config.yaml
loss: "l1"
activation: "elu"
channel_attention: "eca"
blocks_per_level: 3
attention: false
residual_init: "scaled_by_depth"
Rows from block 7, named by matrix and row number. Rows with one number belong to one channel. Each number is 128 + 32 x the weight over its row's rms, rounded and kept within 0 to 255. All counts start at 0. Numbers have three digits each.
# convs0: first 3x3 conv (model.mid.1.convs.0.weight, 384x384x3x3), inputs 156-168, a 3x3 kernel for each
# convs1: second 3x3 conv (model.mid.1.convs.1.weight, 384x384x3x3, transposed), outputs 156-168, a 3x3 kernel for each
convs0.12:103123162180198126166186190058159175098149155147171157143149168165120127123132116125150151149090129203126108171105119126107157203169149152124178117026107171122136134145121191146200114099164187175163105054090103139117070132147173127113116146117146175102132090116121157136149150106149056077146134141110139101141091127127117107107136143103132118140133148
convs1.12:073093194129125101106159121090090143080103165144102131085122109126142067150102098137137122050172110193121115098077120153149134118111167157100129087149138105151132041114116140130170127133135160096146177148112117161100130088158143093051145086141148075107129133123163141167116094106110158111129060136145151110178142095118125158073137121154145131144150114
convs0.13:083101173111165107155154170102165175178126125179110130128138155117145122088107134134171130190175178107141142059111121149183154125157131136163121150140131109105080121164070086150109143175136147155119155123167167134131163105177116175211156129173099106109097120131094146157128110127126139106127151087086140181123108104122108166099119157154109141167118152
convs1.13:123087120103088128098033098094138138148147090158175109137157111133123103166062109094165147197064128153114086180122141088085124101135078088165112161090147098171145130056138184130107148134062134154131139138137131109078118128076155169131082134095116171159122103172164108097122107157064104135165150164154186126141139143084066112124111118210130122107107115
convs0.14:091102179127115170156179110191147127165198164161178167137108135119174151133212120057142103081119156140147098147091135164198094228154135163192183113163101144207120153081093133154156122135134130137108173069154141109203151095096169192115077173167162169140117154147128161203210140118080136123098126153125112155105129170201145122153087124117173185132179148
convs1.14:124088117114183141133175110205142147170196166045114094173160116103120099157092101145166129086123142160135111116107152126129154178153062106137077136143126126105108144127162150151086130115089156144132115155161146114139160126164102154125125134167093120103080112148106088125121139138142181141138091081126119122179137140090105103145140117143112150117091105
convs0.15:100138060128168068104133107135163201073103132098147033107174131102106160085072123148106112166198128104105058127108109093173125141136189162093132128104139156163100137122136062102128128143143136100129054121106099111078196114157168100116110098153099154152142128072159143049128168133118095098129153039095161118135083136123060144118151158092171149171144067
convs1.15:123088174102096172153099134074117210148100225147088125132204162115172103147118143106130121091129189150134135128142164106154167181201151153064124173121122177123134147132148122151115147152024168107099144126147112162172113127157178126086132048120142133132127120124111126139145066101129080166138115092077135106160139096111084136129117086139102168111156151
convs0.16:132117050109065124097125142086057122194044099108126123075103139092106157123106179125098156145179114146108116121147127125109126186109141086085169126140090164067170172106127156156136132182120154111146097102133100116179108130142104150171176123166184139133191083096085162132153088117097149125134160058177148128132125100124106128139129135125169126148159106
convs1.16:137131081083163074167130142164115062184202122143199118117169108122133112169084110147126151131106076170180136053104099148107121165048136070133118107103139167169128167151091145177105076152137152134135102156171115142114123096075199141095113112113095111151152129147162125105127102096111095114167177132134172151078143129135143124136120081145033149043131168
convs0.17:122132194146112119056160127115019153101075215173158126156127060116103070137124131148077062114081109219112124113080152194173139107112062144133166124124150108128201165168175123135181146154112138106157108134107140137141108184150146124104072149103072127140101144116135096148114100114131142118113126117110133142077131148176114120161168099135097099112091201
convs1.17:173095127136111109098155149168147138039120110061178134166154150167162173163146154149112165151143121207153096182098111138144133181096180147150123094119044133161123128139191133114135125103141155181075153158139119153172147183164111093089129205173099129169120128144123109209158164146057109101112090119155111115146122210097152159078100124098090091165167117
convs0.18:189089066122116116079106109148101092122124101140188092113159107143153141174071165130104113106029043177104144135170113149096095114061069138134114121103122140142109126107136110117137105110127158160126126180166083095114121248128157086171084131133109109084101060090115078077120053108155141128145118109119097156125164187144156077140111125110157129152102117
convs1.18:125173146126133130140104113119111115098123145123164155126125131139183148141136159121168140204135180186166160169120075100144175128154147132097115135182164167109087121137145144136104102171166153147151062112124117164091126081059107154137102102130117125082145130121130131122109135125120143125128113096092095087120081081144192077095153108148101095127196129
convs0.19:147128091168147151123099140152148157095173100190134146087141085092064174117152112137167137142128139167077139162123137132110141143105172160135137140135162127120097115134103196104125170122154098123094137138100116132096155123142117154135121115084084164078106140080086176143171114097101101075176158098104069203090095216141167175144153162112165091191106059
convs1.19:096132131103097137197125154136097121132090114166128170097154139108145169061092116069099160140116122106149102115166155124135151151054099082113115106076117070103116166137102123160088127152147079107122096105199129143200133125125145100133104113095095139160203134144074115124125071147110075137215168095116130137164173164144109084113155098129194118136160134
convs0.20:141106177142149194094167117099139136111153204092135181073152104106137113138121148134173173111172081119131085079070143098119148154118162156142025150131117156127204134151161129144179176152121146066169141067145138123146163171164098151127115115150148171143193107155092090098095160089125153156054164087155143096149141128147114128133188124117196134102143133
convs1.20:131066153143110083220157125144132081081148141139095123223155079194172173146201133202138141144173069150066123096094112103069170097156131071096144161150101163112097142140111137119146142175075090072137155176145130147145137124108130152086117082103084079079143178136061111145098095104090151089099120103151136108094059147139156122193150092180081102098012124
convs0.21:172131044201109116182188111130144044138166165099088195100169127112188135099168148044077131086159090102159176123052106110113123147147116102130111132169127131155103105113121154118151135107149121186178094180179127155131124140151192172177151248119149111084115140061125112113116196098113112147125082107074135100153142087144098167123120119068173116154164158
convs1.21:154119094132145110113121043096211136099209166170181020132095099153109101146157134153098120159076144125118125160069114084172099097198115125153190170159130141147169063107165141192128153153119142086130147118151081166079153213165081118078083089160107167160154170167202109181085146158107167133051127142095140162160144117171164176188108143187081176156144121
convs0.22:161121078143097127123135166120130122127135090125145141118171140163178079150182151114084144133118145107134147203175117128109043135066128127122125122135158106171129168178142109198138204154110099104140123141164128149178255116147092114088133151138118206184164149076153165088120170174152156118167116134160066107133151132173119156110180182129110124116148119
convs1.22:115147124138150135092124139164173129139208148167153124137097086149133123125120098166091171145112163079126177103133097173145171175103140143099162098153114130172054115139137141130184133112137104086115155111171122067129095112149130135088074109049102138144122098142095102128123153130134160084128095112068096134122144125097150118149117132121054072128105168
convs0.23:082075118157205043193145121159124142077069150086151140169088161103107132148114150133121151161147163146125165152131098125132085172103145126117144121128062145216125102119182092101134108152113128099146142107116155117053113081156194231090120102216118116140126133086183110155126130137108081174119156133109134125118077100162173121129200073109152155099060120
convs1.23:179158162139101132102111155105166131181178151148152195154129091105126153119119122093145095107092115146124147100120094105106155184093125117107166094112085130157061138104145100110166109157125138133070151156112126086102089102129213113113139099124123136120119075110102089113104076162115181131139131151134135121151132188119095188107210122087148098143100046
convs0.24:134198096149145116135098119109133159112127185054102118120089134075153145151161088193168066119126112087098094126166137142138063167164161149138130105145107119160115087125111112120141134092139136110133131121079156089182135189129156163130129130131104115150129155079120128135137126142193146115075139159151105137094169125134154154106109122147191149162143069
convs1.24:123113152149071149178148131130141161196182093164169177139124148120176116115170127132093072145104135147145152135074141173135127147102141186137111107198174108129162139140122156125116105102130134098145088209205147145114134113098136177140151089133072119153133114112110071121080116153099149120120109165133076114145140108171120125191106139113117166077084116
convs0.25:121070119087163110092146109127147115142138177149160255157131126154112098085042172105137131177084103097117113137147067163174115129106098137156146111082149128150146127139128136121143162127076144118207132178097156122133095079167113127117084096174045150159174142106130093113146150153134131167152154199077154174103141164108100147129117137142064091099089155
convs1.25:103196196181157161179108141156168137128121132090070130132131135181168174132141126181129197179171124146125137109153136131127115185134173133115164162119144145123107106154126104152102142105150094149118124071132138129128112185115126106145143107129174091129085093117156152192151112164102128115092137115142129124123122117168165155184138160163099143150090153
convs0.26:154087113161105128104102117135119137081125161139170091156133091149135165115148115165128120184109157081148140077149122104106133190067092121111174179140102165160112078154148123089135171155096150138145115111098145109135096073157140161155080102070113100099116139115140134070135110125122056143126146132134190177123092132110177140103112133120152170186079128
convs1.26:135066126122082156152127100135137133111130200090086187092106102092110107118148113099120113189143107105111120170144137155154151105085077140113140142093118119189203120121165112100143099089105093114156142180172178135094203170185125123104129097129130133137144144144104108139171093068130181109150133160133065132114142116137115122138135097168122105093117160
convs0.27:119135140109151084137135097119120170160132125155091192123144144065115124145130176124132149168163102132125143099102135133170149203160130110155105108138135108142125147105136126140123157167165177206195174172074152119113146120041098100124119147144055139129112129132123165169172142162102122108141131143096108127177128102147089145155096139108124170110155108
convs1.27:144150155118179173134106138098148149081087132106154138132156071126130145058105136122158226132127140123111060158146138102066058103129111076138112121145128173119115091126134116152147137123157144165120133118090077099092087111183150164135127124130154137171086146124130137112096122160113184121116150143144109112109095134052115156137150145215197111120181119
convs0.28:163176102155143252120065172161132188118140140172071194111107129115105153122083094111163170068112072089085147137150196108095155063112158129152143128144165144162157139123134200143110144128192113091138083115087084141123064116093117100173154103094149166119117115171125160126158178114101125156111140107122131089109100082135095131108152142148120114123089104
convs1.28:100124093097151086074131158115114108130121098104127100095125198125105151170111170104082166176115147172185105092187178093132123125072159082146170108090142127108163125104130116126187093126156141143158119120095112133185153150137180141141157132170202164095144140156138154114125085154088093145178159180162172122125085161096071130094151163182157132095170140
convs0.29:100136109121112156129078158091143104176104133049095133080110092113120060099099145122092119146212138143093109110164147134141131149132177095127096114072098075182178045113161167149097066179132082117127092095135162168137138141114169150208141100137110094137128140164081111069108129162178128091074134132128144142161101082104150101133075139161170145133137138
convs1.29:150180159134128111121138127122123161147076051104220162158106207148171173116157149134166149132133084116093154157151119127133163086177082097093134131160108116139194103163192141143172163139119130074187092118222153138157162100113132189094109144129133139158122187167158180115132104153124162125089167167103087131111123061179155136112095044118092141083113064
convs0.30:106143107128112060124157102185142124136094170074086150095084134103149143151104118064169140092139087114060174129108146122104160097134086093144118062079119110117102149103103098117125120126142100111117127104070122133078153216132166176100080069066149103143146103148148123115141152144135117148118136141151122116154118027133117204089123125127126171160116114
convs1.30:129118145138048165077110142119122156085100149132149135147113139101157111117163093143174136131091144085097112170092122053151102073152099111054119107135090222116154136126112155113122136100160154055186155146128138070028137119129130160133111068154121105107116154120152116136101138135147110094113135092118157176121121135172165152122135084084156134110162119
convs0.31:143116122132162141067158141162085077146132143161119141153105138084163066107127073086096085111117122102097197082114083043072110105103156147129145119131107152144168110144106099114123129110136169161125139178086130090155132162153155152178156045137150122149097115103129130139156144142098093064134120137105117170157132191160175166129104088115092106123131153
convs1.31:125078122124083148119084113102160138112076093137124103105128172129097115145119109140106068082082152056078100105119119109145174129156166170160169110129183151128076073097103120104115165165187199114113166142112124117066044104123138167087171109122135125115132094151167151204117116113094089092105097096067121073122179171105108169140171112112106116108117078
convs0.32:114105069072101127145102103103114131073066208143155115131098144085078059143108132124103139084086140087168130129165177182135141140124144129109108110151173096142143100071162183099140130188112105135106111109116073163153207089118045102104094093111174112127105126103153112058139068115131163140052116156145102122138106109103087092156159164144083142082189083
convs1.32:112083212154093139156079068121177123123156090147125123129140109180132123125135174192077155172190057126172113084093113143112179109111118104178180141143103175099106119127166078164164090117184050082148128092084052130133132105088080149149080124077177096066106121088086138111152156139166099151118149094142162130110095149106110104148077170173171111137161188
convs0.33:128181102118107114043097106150151102133107092115118109150129130104127174170175111144110108161088104103159183127174174112205211115087142126133149119116116154060100167185149140126133163151131151152137190201149115114085113166146208116097098138095122105139168136102120116079168168174114083118107094082073127114151164174176209189189165075099124121154166125
convs1.33:144086141103141125133050131120096159137206115162122214166129105127181127155112144115175148072085093082144151143115116094103156105107124128157164123117092127102144108084083166140165172125107170168089132094170152180103165138171124142147176145137117109093146130076118138154110127164078158130141078086142077066106157154093084119116152037163199118170167067
convs0.34:117203115170189114145144094124122126115114118080157072132115122096099130132161153129149123103167172063177147097154141127027143101197153163130117121176136111088120134116100131127078129206216169113112126095130120121097142120173097087177114117136146091132128089069103151116102124121117120099160178124150107067132138094137146148150106159154152150099160154
convs1.34:141127100057086124137092154129125154204159150101199144116125153124114130147172136142133118131129153197159118074134165062161148087064077086120121120069134127117121148127056124122130103083161126109079092107096133103131135132143107140154078098124142148121153086100131106116094047106128088077162133111140186097121058155064109106133118116138132133109105147
convs0.35:098081157177108089109091132123174108118124125138114082113079134129162110094128112096167141045171146190098170156115139126095102117152183140142103117191110127140105112152101118121104088079140133199121072061145100089094123060121054057137124123060080098112101144091153058108089094137150116168080127141161131151135111141129138140126163121109149137119130131
convs1.35:120115139151105087097124159116105178148090131144146079118133165163114113157131147107136156164181165121102137153146128150137140117089069127063135075089154096122122143094089124142082116145127119139057107121102120096113065077148079103113178088136145174068105072136172116125149118192133117167175081164129127154137138096089069188106113059073187147149136156
convs0.36:122088112138145100201182111111180101150141151181142172107133093104126074129155155113092164183092125138118099097143141109101146107110161121104094135166130133178124115158110134132107110106109113149144151128156090139166098176058120127184148144203126143138151128127162186134142140164148169150124153118160180135113132090183132119133062129148092151131135166
convs1.36:082152151139144124108141163125175124105134122191126152093148104137146133128173147139192191165137162147114119169187091117174127083106120114185131086206101159164117129115179105102161116084132140107135168113093108183102085199139081129163091144224179070130182164158166130113174155133106155100183155164112143091139125156090141111100142168068238112181176115
convs0.37:114108014078148110097084133101082106110151106146123081161146158131157107130118116165071028175067070143060142124137187117105078164127143126118104112140150112167140124152109128128095098118114111115116118172160194097130176126095115093147160140083144135141147197087157195132121161141152118197117094126128116041124195157132115151116125143115211119120098175
convs1.37:139149140152155110175143146096139101135145160145145150138106146063108064129096117137045082124088113152155096128159098203091163074160124136171129129130120156125097132122040146194194132135106169114177152120175087071087102099113136158137170197147128125072146129198087129145112157105194121136123126146170174170152112134182114103118141077135120116125181167
convs0.38:121183157130125121054104121133143155124140128102101130155109103124141080180125101138032052179139161225063127125139178136167140140177117126119171101121123137143133174097142171132101128104146106111160107108158132150174090137123169192127089176122111149084066170125095138162137103074093136117208102148122136154155106087200099159108145162156150106122120162
convs1.38:149156147109114135122161164187144085114167128085091138137136087101125150135177112126144103138112128138172126139093122173141109168135069152083154088130062073161072134151134159134102105135150147136107095110106203130137156131174138126089134140141096112149122143183165138124143188134118189103136116079164120152154156148086104146089142118136088134131122133
convs0.39:179160119131101188096071177129144176094102130146139173127125102147111145160117125172119134147087126148076113191135107129158107178191118093120127095119160124112096148066127172141150113127094139145155150186063129239137112155034189147133172102069152163165101139123108133085157118139150140128149124129097148155129130085114059112103106132186133112113114172
convs1.39:093181152112069096117116135132154210166111143159085176088106120100098143129122136086109103050133093062131156160151116117035155121102117144106107089115126118102143139115143100114122109108138177188101159129140072091168100135152141088164146084187098110077086108163094105107127106152115086093088141129156159172100162128121107158143140132122107149116181062
convs0.40:124078206134114141129122089155152125093141205095074108078139130089073146157106178168082150114095087073091110101150127109125121157113106116152149099131155128161078114097119170141106113120129203132089144118132156174121149121163073125088222235159113137154153156174148155159122188132084091149108158119122147104110122061118104103127123119115074109094163189
convs1.40:110160116152146102085138170222200141114161142151148174118109138178179150060147129098185129207165153121135073139172147177083131140127113150107164132124050106120156078142166089105102099143142132132120185122127126138167175104171103084114114178162131125105122099133152165113177141073142154138143121185071138133151113102121156086194196102173114140178150086
convs0.41:138146120136193161163169183096097124130062021094130115097105141145130153126106148138137121126095112148030100111118098071093167097085133123065127142102061134150113177162151167137120148090127137124158078162131109133164162135047138153114075085084174097138156078135138145100118145123124115083140196129116161139118108150108145181098123155137126126174127103
convs1.41:093091138112148096114142136092104138098109158104140191143078081119142147160155177143229115148163149142140165125155136123195151089090144138126135089137212154151149089142206133114100095137060125124138175171162176118136124146170153100212122088155119083127102126187112152153130080128125081104090073124091113103172153113123127190128123066093160093062120064
convs0.42:174155101108136144094147160195116133162145105120204156100154149101181149123160144110115129127068087109124168130142131105122102138120178149096160087142106161116140127107183136120131130117129131118111144161118150166090129131090083119115139160151148153139120146123142128173139136141120119129143148086110096137114101121134084125106119093084176071114050101
convs1.42:145147130150147211101135154137150177081112113153116104136135117122167158111136121132208062135142131137122121161136126104093136136163123109167157110146147115167145058147079152138151115146091151147153164124116169129144118101102133147123165120168140143110152137086093155157142189123095122134058114166099092112179163163143143125134166120185075103215099106
convs0.43:125110121124093071171134140123152166158113113109145137112087145119123084118116113178088135144161141109080172189137192163127063118183098124121145090148158153111140095124170094143117143098135145168158086103176135112136121078092128101138119180105091132132138091096100100055113097150095110155153122134133054101127115088113073130081111172108095133113125167
convs1.43:159176167182118129123112130187098106175130140128175201100146186204178190110092147164158107136110140098106057150129128170113154101143088088154087165149160053079104110138136126169143132171152149127127114104134145107151186114121116084116165126180136158144142139182153177132117117060155133115166170116153201156146085113080179107087152125119119167114144088
convs0.44:126090185115140126095122072164170097120162070134135194124136112060139117154214144103171110116078077152130136145048136105091139123134118119124102137105119141121104084180159070150173150098115130104120149164090152170153187078193175172131151159117134114128102153083117138162107131126142163137099153132090125129102093116158150115113145096149132180162104127
convs1.44:152085119189119145128079147125180147137178189147058104129188121155107128087109165141122091124170119172162169113128103133117156125153143121188108125151145125147145144101091144122106133124129125088071123123076105106144118117114064115100109098147067087138082071140095167113088115143150066130082100131124057052117171132127115146156146078131134139163109141
convs0.45:112092111084087092169116088122117147102079125159145153110138164130165167131151176103090156214088179136159144123114116090142202150144133121110142139150150111125159105123120170143124085133119128154164095173114124174170127093143221160169128111106106107134134162148114141107055043154188073134092119101110134132138121073187107103144121113143172175113090128
convs1.45:158149149133169086145149131082095131115241133155074093163146140151137130087166180144155166151126129184116124167122102153136127180161129162164150110152181112149133124135177133146118112100106146120096116068105139125169130190136141105130117131130154094098070092153105076105134176109156146109137163119090123105036086167111113176130140114156098151158134110
convs0.46:116115115043027096085106050041107093143127050128113115141170098134133163108125115031085116131139196181137182131147104163146099040047148146156144152125081121144148136172173029152216124177138141183145180140132147073113059140159057062113181145113144162046150057137099098118114122152081089113131170157138188136114114125110065090102113119146135133147110148
convs1.46:171074149177123154157108128107175164113113147098143129132149161044147120101110166136090102121094134101102124079116140112152047086126087168183141144056132093075096080074117131117126154061149120141176085112094051023109162075129109055107129171100081129087115159098129098097166131140086098115066088058203136065200143128143059123117122155069106080173112050
convs0.47:145209108132115186157088115114140109101088105131156113147093111134125109068140110191106090139146119091117121102103103106076131149106118145133107090147120159144072106108115116129096147099120129123112243169175158146179194143092074165112099121109095129105132121067118125135108141177138118089131066102118092087134124131156111093142130103119070129121200146
convs1.47:159070149123095098166104132136104151148193135121063101172145144109088131116158124188180151140081013141163131116072062156121156116120121165114088129117147153131108145134105128098163114165135153057140174133097140133108102014059154117119124162139109120107143134118089083090079169122136158115131186139134136107161131126184122102120152154124121134160091097
convs0.48:112138155099132069150153112117204119171122128136177129120114143108133098057125132130179161199103141153174086101158083144135107149140133072163108135158157155129125090127147099145120158087150069164111109085178168110129131203139088109135127114140138143160130128145125173161170147184126149166103123084171151166127110138166143067118166146139090094147149139
convs1.48:077116128124139138098155136078059138170129200111124147119111135069093110136135113121093159077143116123147196114115122170083077148174117134115095127092159090095130083144133115087134111123081105115134109187107157115201101129106111110114115125125118143101116134145129144099154109093131087199162151189129137152122105094193123134112140126094154140147137123
convs0.49:093128073161135082086116122136141154114136080099106107103130124108084175089188164129151061097048106094111109115167078096123112169156141127163169121161104137078070107186138081117113129119105169108104124157132085088123126140201127117193140071130120190116120104182203154089128148173104126158153119130089137103127132115101135116186101113124141105129035181
convs1.49:138110096169142134114125168155127129097087155167163182107101127126140152157140134135170121139136148144109171193159150119144211127095190157103177141114150165151092096153126156112167143076091184145100140095107119112149135073092117117136088161141105099087167148173101103172156142158113126113148117152116069120144146168126143124101184170103076144159204167
convs0.50:122155113110196104134133071135164106217165133093046142083133140152126160167123107142190127089193153103136110031100136107129083142127124097101105144169105128103137120080111138157142124155098170142130144167179138160140128091126086169209187109167111090105123175099087115166124142114083183107137080162137128144111115151132117131097154153151154110161208135
convs1.50:147115105122111148132091126128113092175168129115148121133090143093101116111153105107105160133039111115153171129132163163171153103127135115092107099124086093124140146067101144077128137138147146022189107118207098086050168102121129148150082086116093118159194170145136105109082167130076148105157117114135146148147150099149122117051099079146132116131159189
convs0.51:131100116212172104107127139122160138130125081172095155091169118094151107134132182150097182137175098157127072173114148056095086172146118117109091184150099128088092117107093096121125130148117169167103165124117220111156080142102196237205107107155174070151116133096144097121137150166139132108177078115150131123155161081126145142136153173175157115163164106
convs1.51:098132149063119130102120172060102176111100112164111091076104087109161142165080124147135132140064093135136161137163185159164132053145104120187129100121121118117147180174085177144111110164055126090111151151152120152166086108152119145096115110139130117092198146136130126116090121148105046094176132154127142154197166202156100118145074055122124130132087106
convs0.52:149094114085161177117174132129089158100087094127042114122162147119154171143147174121080118065157143094154089099147118118161141131167175146160161138120131116121108119139121147180150075150162159163148121155129128140159144114098170122171145165135135173172172063097128056128132123188172109148147105139098081124088112106135092097144152095145063153165087121
convs1.52:092113140098120121113139140051097136201137189094160126091143111067137126110046139181121165156102127130107124098097105129144103108149166154223170085121187107096136150109133158188142111142137133153072162189118145073123180183137134123114164152123120167151116159129112093116134115160123110152106153142184148139135168159147149192146126148087166114130106111
convs0.53:145123080123131101107137066153170181096167236088074088164123145083106075116140139111128161107106174152165150100125140140089159156207141133120134096142107109108182122104167183123103174193143176110077148082112073099155119141141164119190173167187153130070110136094133157108090158168105164165145099180112120104080150083132104137102096144126098106117103184
convs1.53:114147121117125073156105133143087101142068123140075113104122107138155154139134127106090107171138142177159082088051080128136133118099035125132130090057081108103089199149143102191178090094146102113147084103133144166132178143146110174113075106149147125105185105142133090117124135112112076098147208158135180154169131128136124097109135137158182228150192184
convs0.54:152141142098176087102186158150089113103129144186124173149110131140107137122134230133156236096149172118132141107123141147095135136158107131125171111151138129098154150106134161151102167128147123067127114141084138131126095161127103096151104099168105136145180135120120127084148126169118102140169125129145107119118172138169117157145109136145139176130185109
convs1.54:137114155145171166129124211137171094146154156112100137098121084118092134104131098160111149159112127187133059108055128176099153180085131121109115121095104121113096164139126120141077073109180127099101106147123100066145141151113184074139115116116125108099089086091080097066123060139151087086165167082120155152069106190104119142166099130102113162114183186
convs0.55:153191092169127121137131119165052112192200135190131110098114153122183171149095139146147148118125111133050053094095139150162119108152091137171148150142125141127135124152104128126180060078129107089101073154106171184114120147139168087112142128093110130113077092115085073142198147112146200105141134127146171143115167127113107089180154204103141169182143058
convs1.55:140102078122153142109124171113145133149152177126108095146090142093078134091159137116123078061102116096112124151102163104112125152155127160101077166120121131106151141123137137104118144067074140071128127121204108186154162119187133127146169105097184154134122116087101080071140143154125112180123088106089156111139114077115099147131128201162181117152137134
convs0.56:160177131163147043146167145162147182177203232156177191102205119123128163139130121073107128085167141166134131134157163131177159109162098113153082149099156126171188097111127154097086116123115138106179121128110124118148089112156121083188048152130120109169134178125129147081137133109118171163157148160104111140138147127122126143117099136146165125138123114
convs1.56:146144121151100125179137119090111099158186110103183101149107092136162115135111093174153097098096154094096090158105147135150138138182099089061170101132131127077092087087144102131086132094130094004117041140161115134132163136125086115136135098171115132117149084154128163139130075144148125163131108136090105111067112113132087140130163092139129089083175100
convs0.57:060142165134144116168117146078129146138074110193128134145178156090152080111116122118119110109124155107151169136155197127151133086089158099138123135120148114172129126138103053109089146163147061091175131112162179137162209120222171147120101062144102025107073171099184153120123130136144095083207140169113155127093143173120122156128177128150100137082168144
convs1.57:110074117148158140097150095142162084158098114096198120141167099165105102099140140163111101095117128166144085104143120172100155087122114102145075130119087081097132122121149146106115143130160124110157122211155132192077064134123146206152116155082073144147158081137146121156125189132160181131115134083132155131124157170134116127163094097136119104142111130
convs0.58:144071150076128110114100203081113163082199137074102115172128170147147157195095169128191114183102087122098148133167129063096111108173107106090094114097116154137134128124131143098081109117105148160135216170188129125198158096157154140118083132111128136137181161113128073082166128180141086178061101082104114140108105158082086112095124107104147175118142137
convs1.58:066138114152140089096076068145191150084120142118181135127163077119170145145164115139153168154126121136080121097122106115130138147089141084104146147129115122185137132135107187129126125116104135187172185136153121160138147122167084149049121117141122134127131160218162080115156119090101115148137183184165104073123134129136137109240117081102107112121105157
convs0.59:083110091074138130130124103149073205032092175125164101200112075177118131142110092077137116129101119156096119076109149077127094094127170123101121104131097136121103168156107179153139153134108126118131119138150143139133165155080112147144105144165175120154163167122098164102108107184182156151162096100122117107096116142134115096091146136115153151157147159
convs1.59:103166131110114077141148129139146086111102103129169152172166097094180155128102149111126110098113076212187091127107045146149160081073201132150153144159173127132143138113089141132158181153104134160159145234082125143075052114056136144124135113159093102147182119129082131156128208142151183134117126162147100084108188157088128152166105144117096116165082112
convs0.60:180169074108073089120150121089077146123047089074126123093127101087147145105092127173159127120108160184134171117146108185111111113136121162136111129092161059153113098130141104165131141164180115109118158097144153083172120154148151063149196155057149123146145121065180139078158123142143158105108106100114157100145122131139139062111155120125153114145146196
convs1.60:124200120164138075108136074132122154145101106064141140141110182135100170076119110125152102162110093165064101112068089088119069109114141159152135143094132157092096093161109117165098152110142135078131068123093026160131238106101095109087124141150143091099142070116168189117148132114188049141107146062133081068105145199186136142163186080138157097045124150
convs0.61:169134182121117062138153100120120164173161152127060034167132116122106057134169162085149142099155148126069058191106088140157125073060152166137134112097109126134139130118153164101150144162160159155190147134107124131099131162200157136053113090096143115120120139119141058107151087135084147133110102156076152073113108154115129137103151112152135125121087172
convs1.61:118124127183101144174131084214097096127119145116146119132098084113114157109118167204190122122099152098088063110153161123150155100055131124148136134130226192122080196112144112088082078163174114071064145139156123125128143132171128138151142150163098162167082122066147182138142155144110131134093129030089115097135174161188117181150142119141112083119107131
convs0.62:138089134069116119146118138136193172193106176137084136096124137157124138117111140112163094170181168103107083133119124095161159106106129072123176164078143138091121120113135150131111171102125220091126113121161134144143111149173083082147115121144125150154153173176129079143113124148145135142121115130110148139131136118142165077120167085094150098138103148
convs1.62:124124098124098098164121157086104168129123087131119166157067180161166065116151083091142126156118123133116142158109136088073114080091109109052105134104128108084132117118154127116154125115050176064116182099147148131073159043101134136127118082108153101115124090133123137128080097124151108141140157138127124081094096139112079148063195154197112087115115109
convs0.63:105103139138167152158149216138111113077106093063128077129125117107165191107121188184157125152096074113118126064116147149144159130072151104097155126128139155098107114173143174118108094171164181180096092110089140155089161195103077140115070099148148153126185159118174139104136078144077141118164163192104206151130069084116125148154176140138099139139139126
convs1.63:121138089139131054216171059164119139171142109156147142103124146146068105134125160066120111139144166120127114102145171129122138082116155122117077123062138118110106080161196123174154072118105138085062163148103167164106184123102105105074087130105118126145041122081094128144142033144093125129142166104185151122158153113106130122132144108207138147097111114
convs0.64:101076120081046082145146142151178142138129094098097145138193125120125137123137137135160165132119111157151143117124058116150075146120159160175170101110135080151134129161104035134146160058059159154193097146145148129040164092206164110093082076148104126122073115084129093161153133130117101156120114135106171151127142186141132139118055134159122150187084221
convs1.64:114116142147107121123126110161123168131147145117069187111175122112164098103144090194121106066115131114112136134151128088053111175145124108100137113144102127108146076127127154096165115120108123170087152101154120122055120087152109156100131130149103136089124145135153108102156090090078128101108121149130091129127137107163108096082159122089131140131114068
convs0.65:160147097139165070055115155054192166151114154181030106091095110144108160104148062189123137072073159102169110136099098175176127081141091092143148123136116142152157139096107194109208118095124134140099089128099069127130096190140073101133164081064122144139103173170107100122126158088111128179131089165126134106086167177096096142092135102119183139117140073
convs1.65:136116184126181136112177150166112170123136136066068162165122157101153125141140133107144123154164174143144177157141134148204133118071118145138148115110145130119157100133168100149090096148111108149134132106122147143138171187145103113128108120122105126083100139167103139118147114225052128142120135099092105055168149137157156136119078159135143093108158112
convs0.66:151215137110152189197165142147136150151109131130124134095141096073079091127139143168085103145152125119126107093175104133115128178136127074120149118122134091121125142121094145105110106169115110148132127150124109125166039144099119083101191145132093094184156131172127119099121101161149144158109149129177088152184134119098142134171190133085060161128168194
convs1.66:112123076155128113119050103117138142192127172158182154139126156144150146077107110067140124164192181165106067114143164115120115165081141073137171117134103109155120165135149116155070126096145127130153113112162162132109168178134101182122074099104176155188037060090105132107085109132162187114154183124100088176104087085096116107108167088154194147141156099
convs0.67:099091142131049113105095097088111192101173160143128176154110098132116132112167112111142104178150138171067117167160090080143141178072125141095148121124087101141157140156093151114099124150134151095146140117085091176151065157094080136102100085150129209156101106101117118084115108168128101121109104137133112152157152150148137153150152117136138138131176071
convs1.67:139143155100121148161140101084116116122139159087166165100128178068089149122151200099092160107151107155178118097173164137100161192087103058119118106098119061098100186196129100144123106122097038109147130150175162162159137110127152121167092110158120129120145113084104123138146117163159127120134145141147157154082080107097086133160156182123176123141129105
convs0.68:116108161149164155129162085180189162101060084107161131172137114194137083127146150142149147068053064142123106150144096127115115171190181122084158102111111139124106135132143098155098140169082126121168113143126143162202095114179147171157175119090076108166128108132159093116124115144116081106099123129115125156067142132104134142204106092110129098128071123
convs1.68:150132133116109072099165122116133104094177164195140113124173116167150152119071122116125122148140188126093097118167107098151199065075141101094206122057118161100129122118156137149134092151110042191053133172093135216162202155123078154125137176162101126173149153186101132151175078117135075124167097085162163091132152175077107065079178073156147156162168114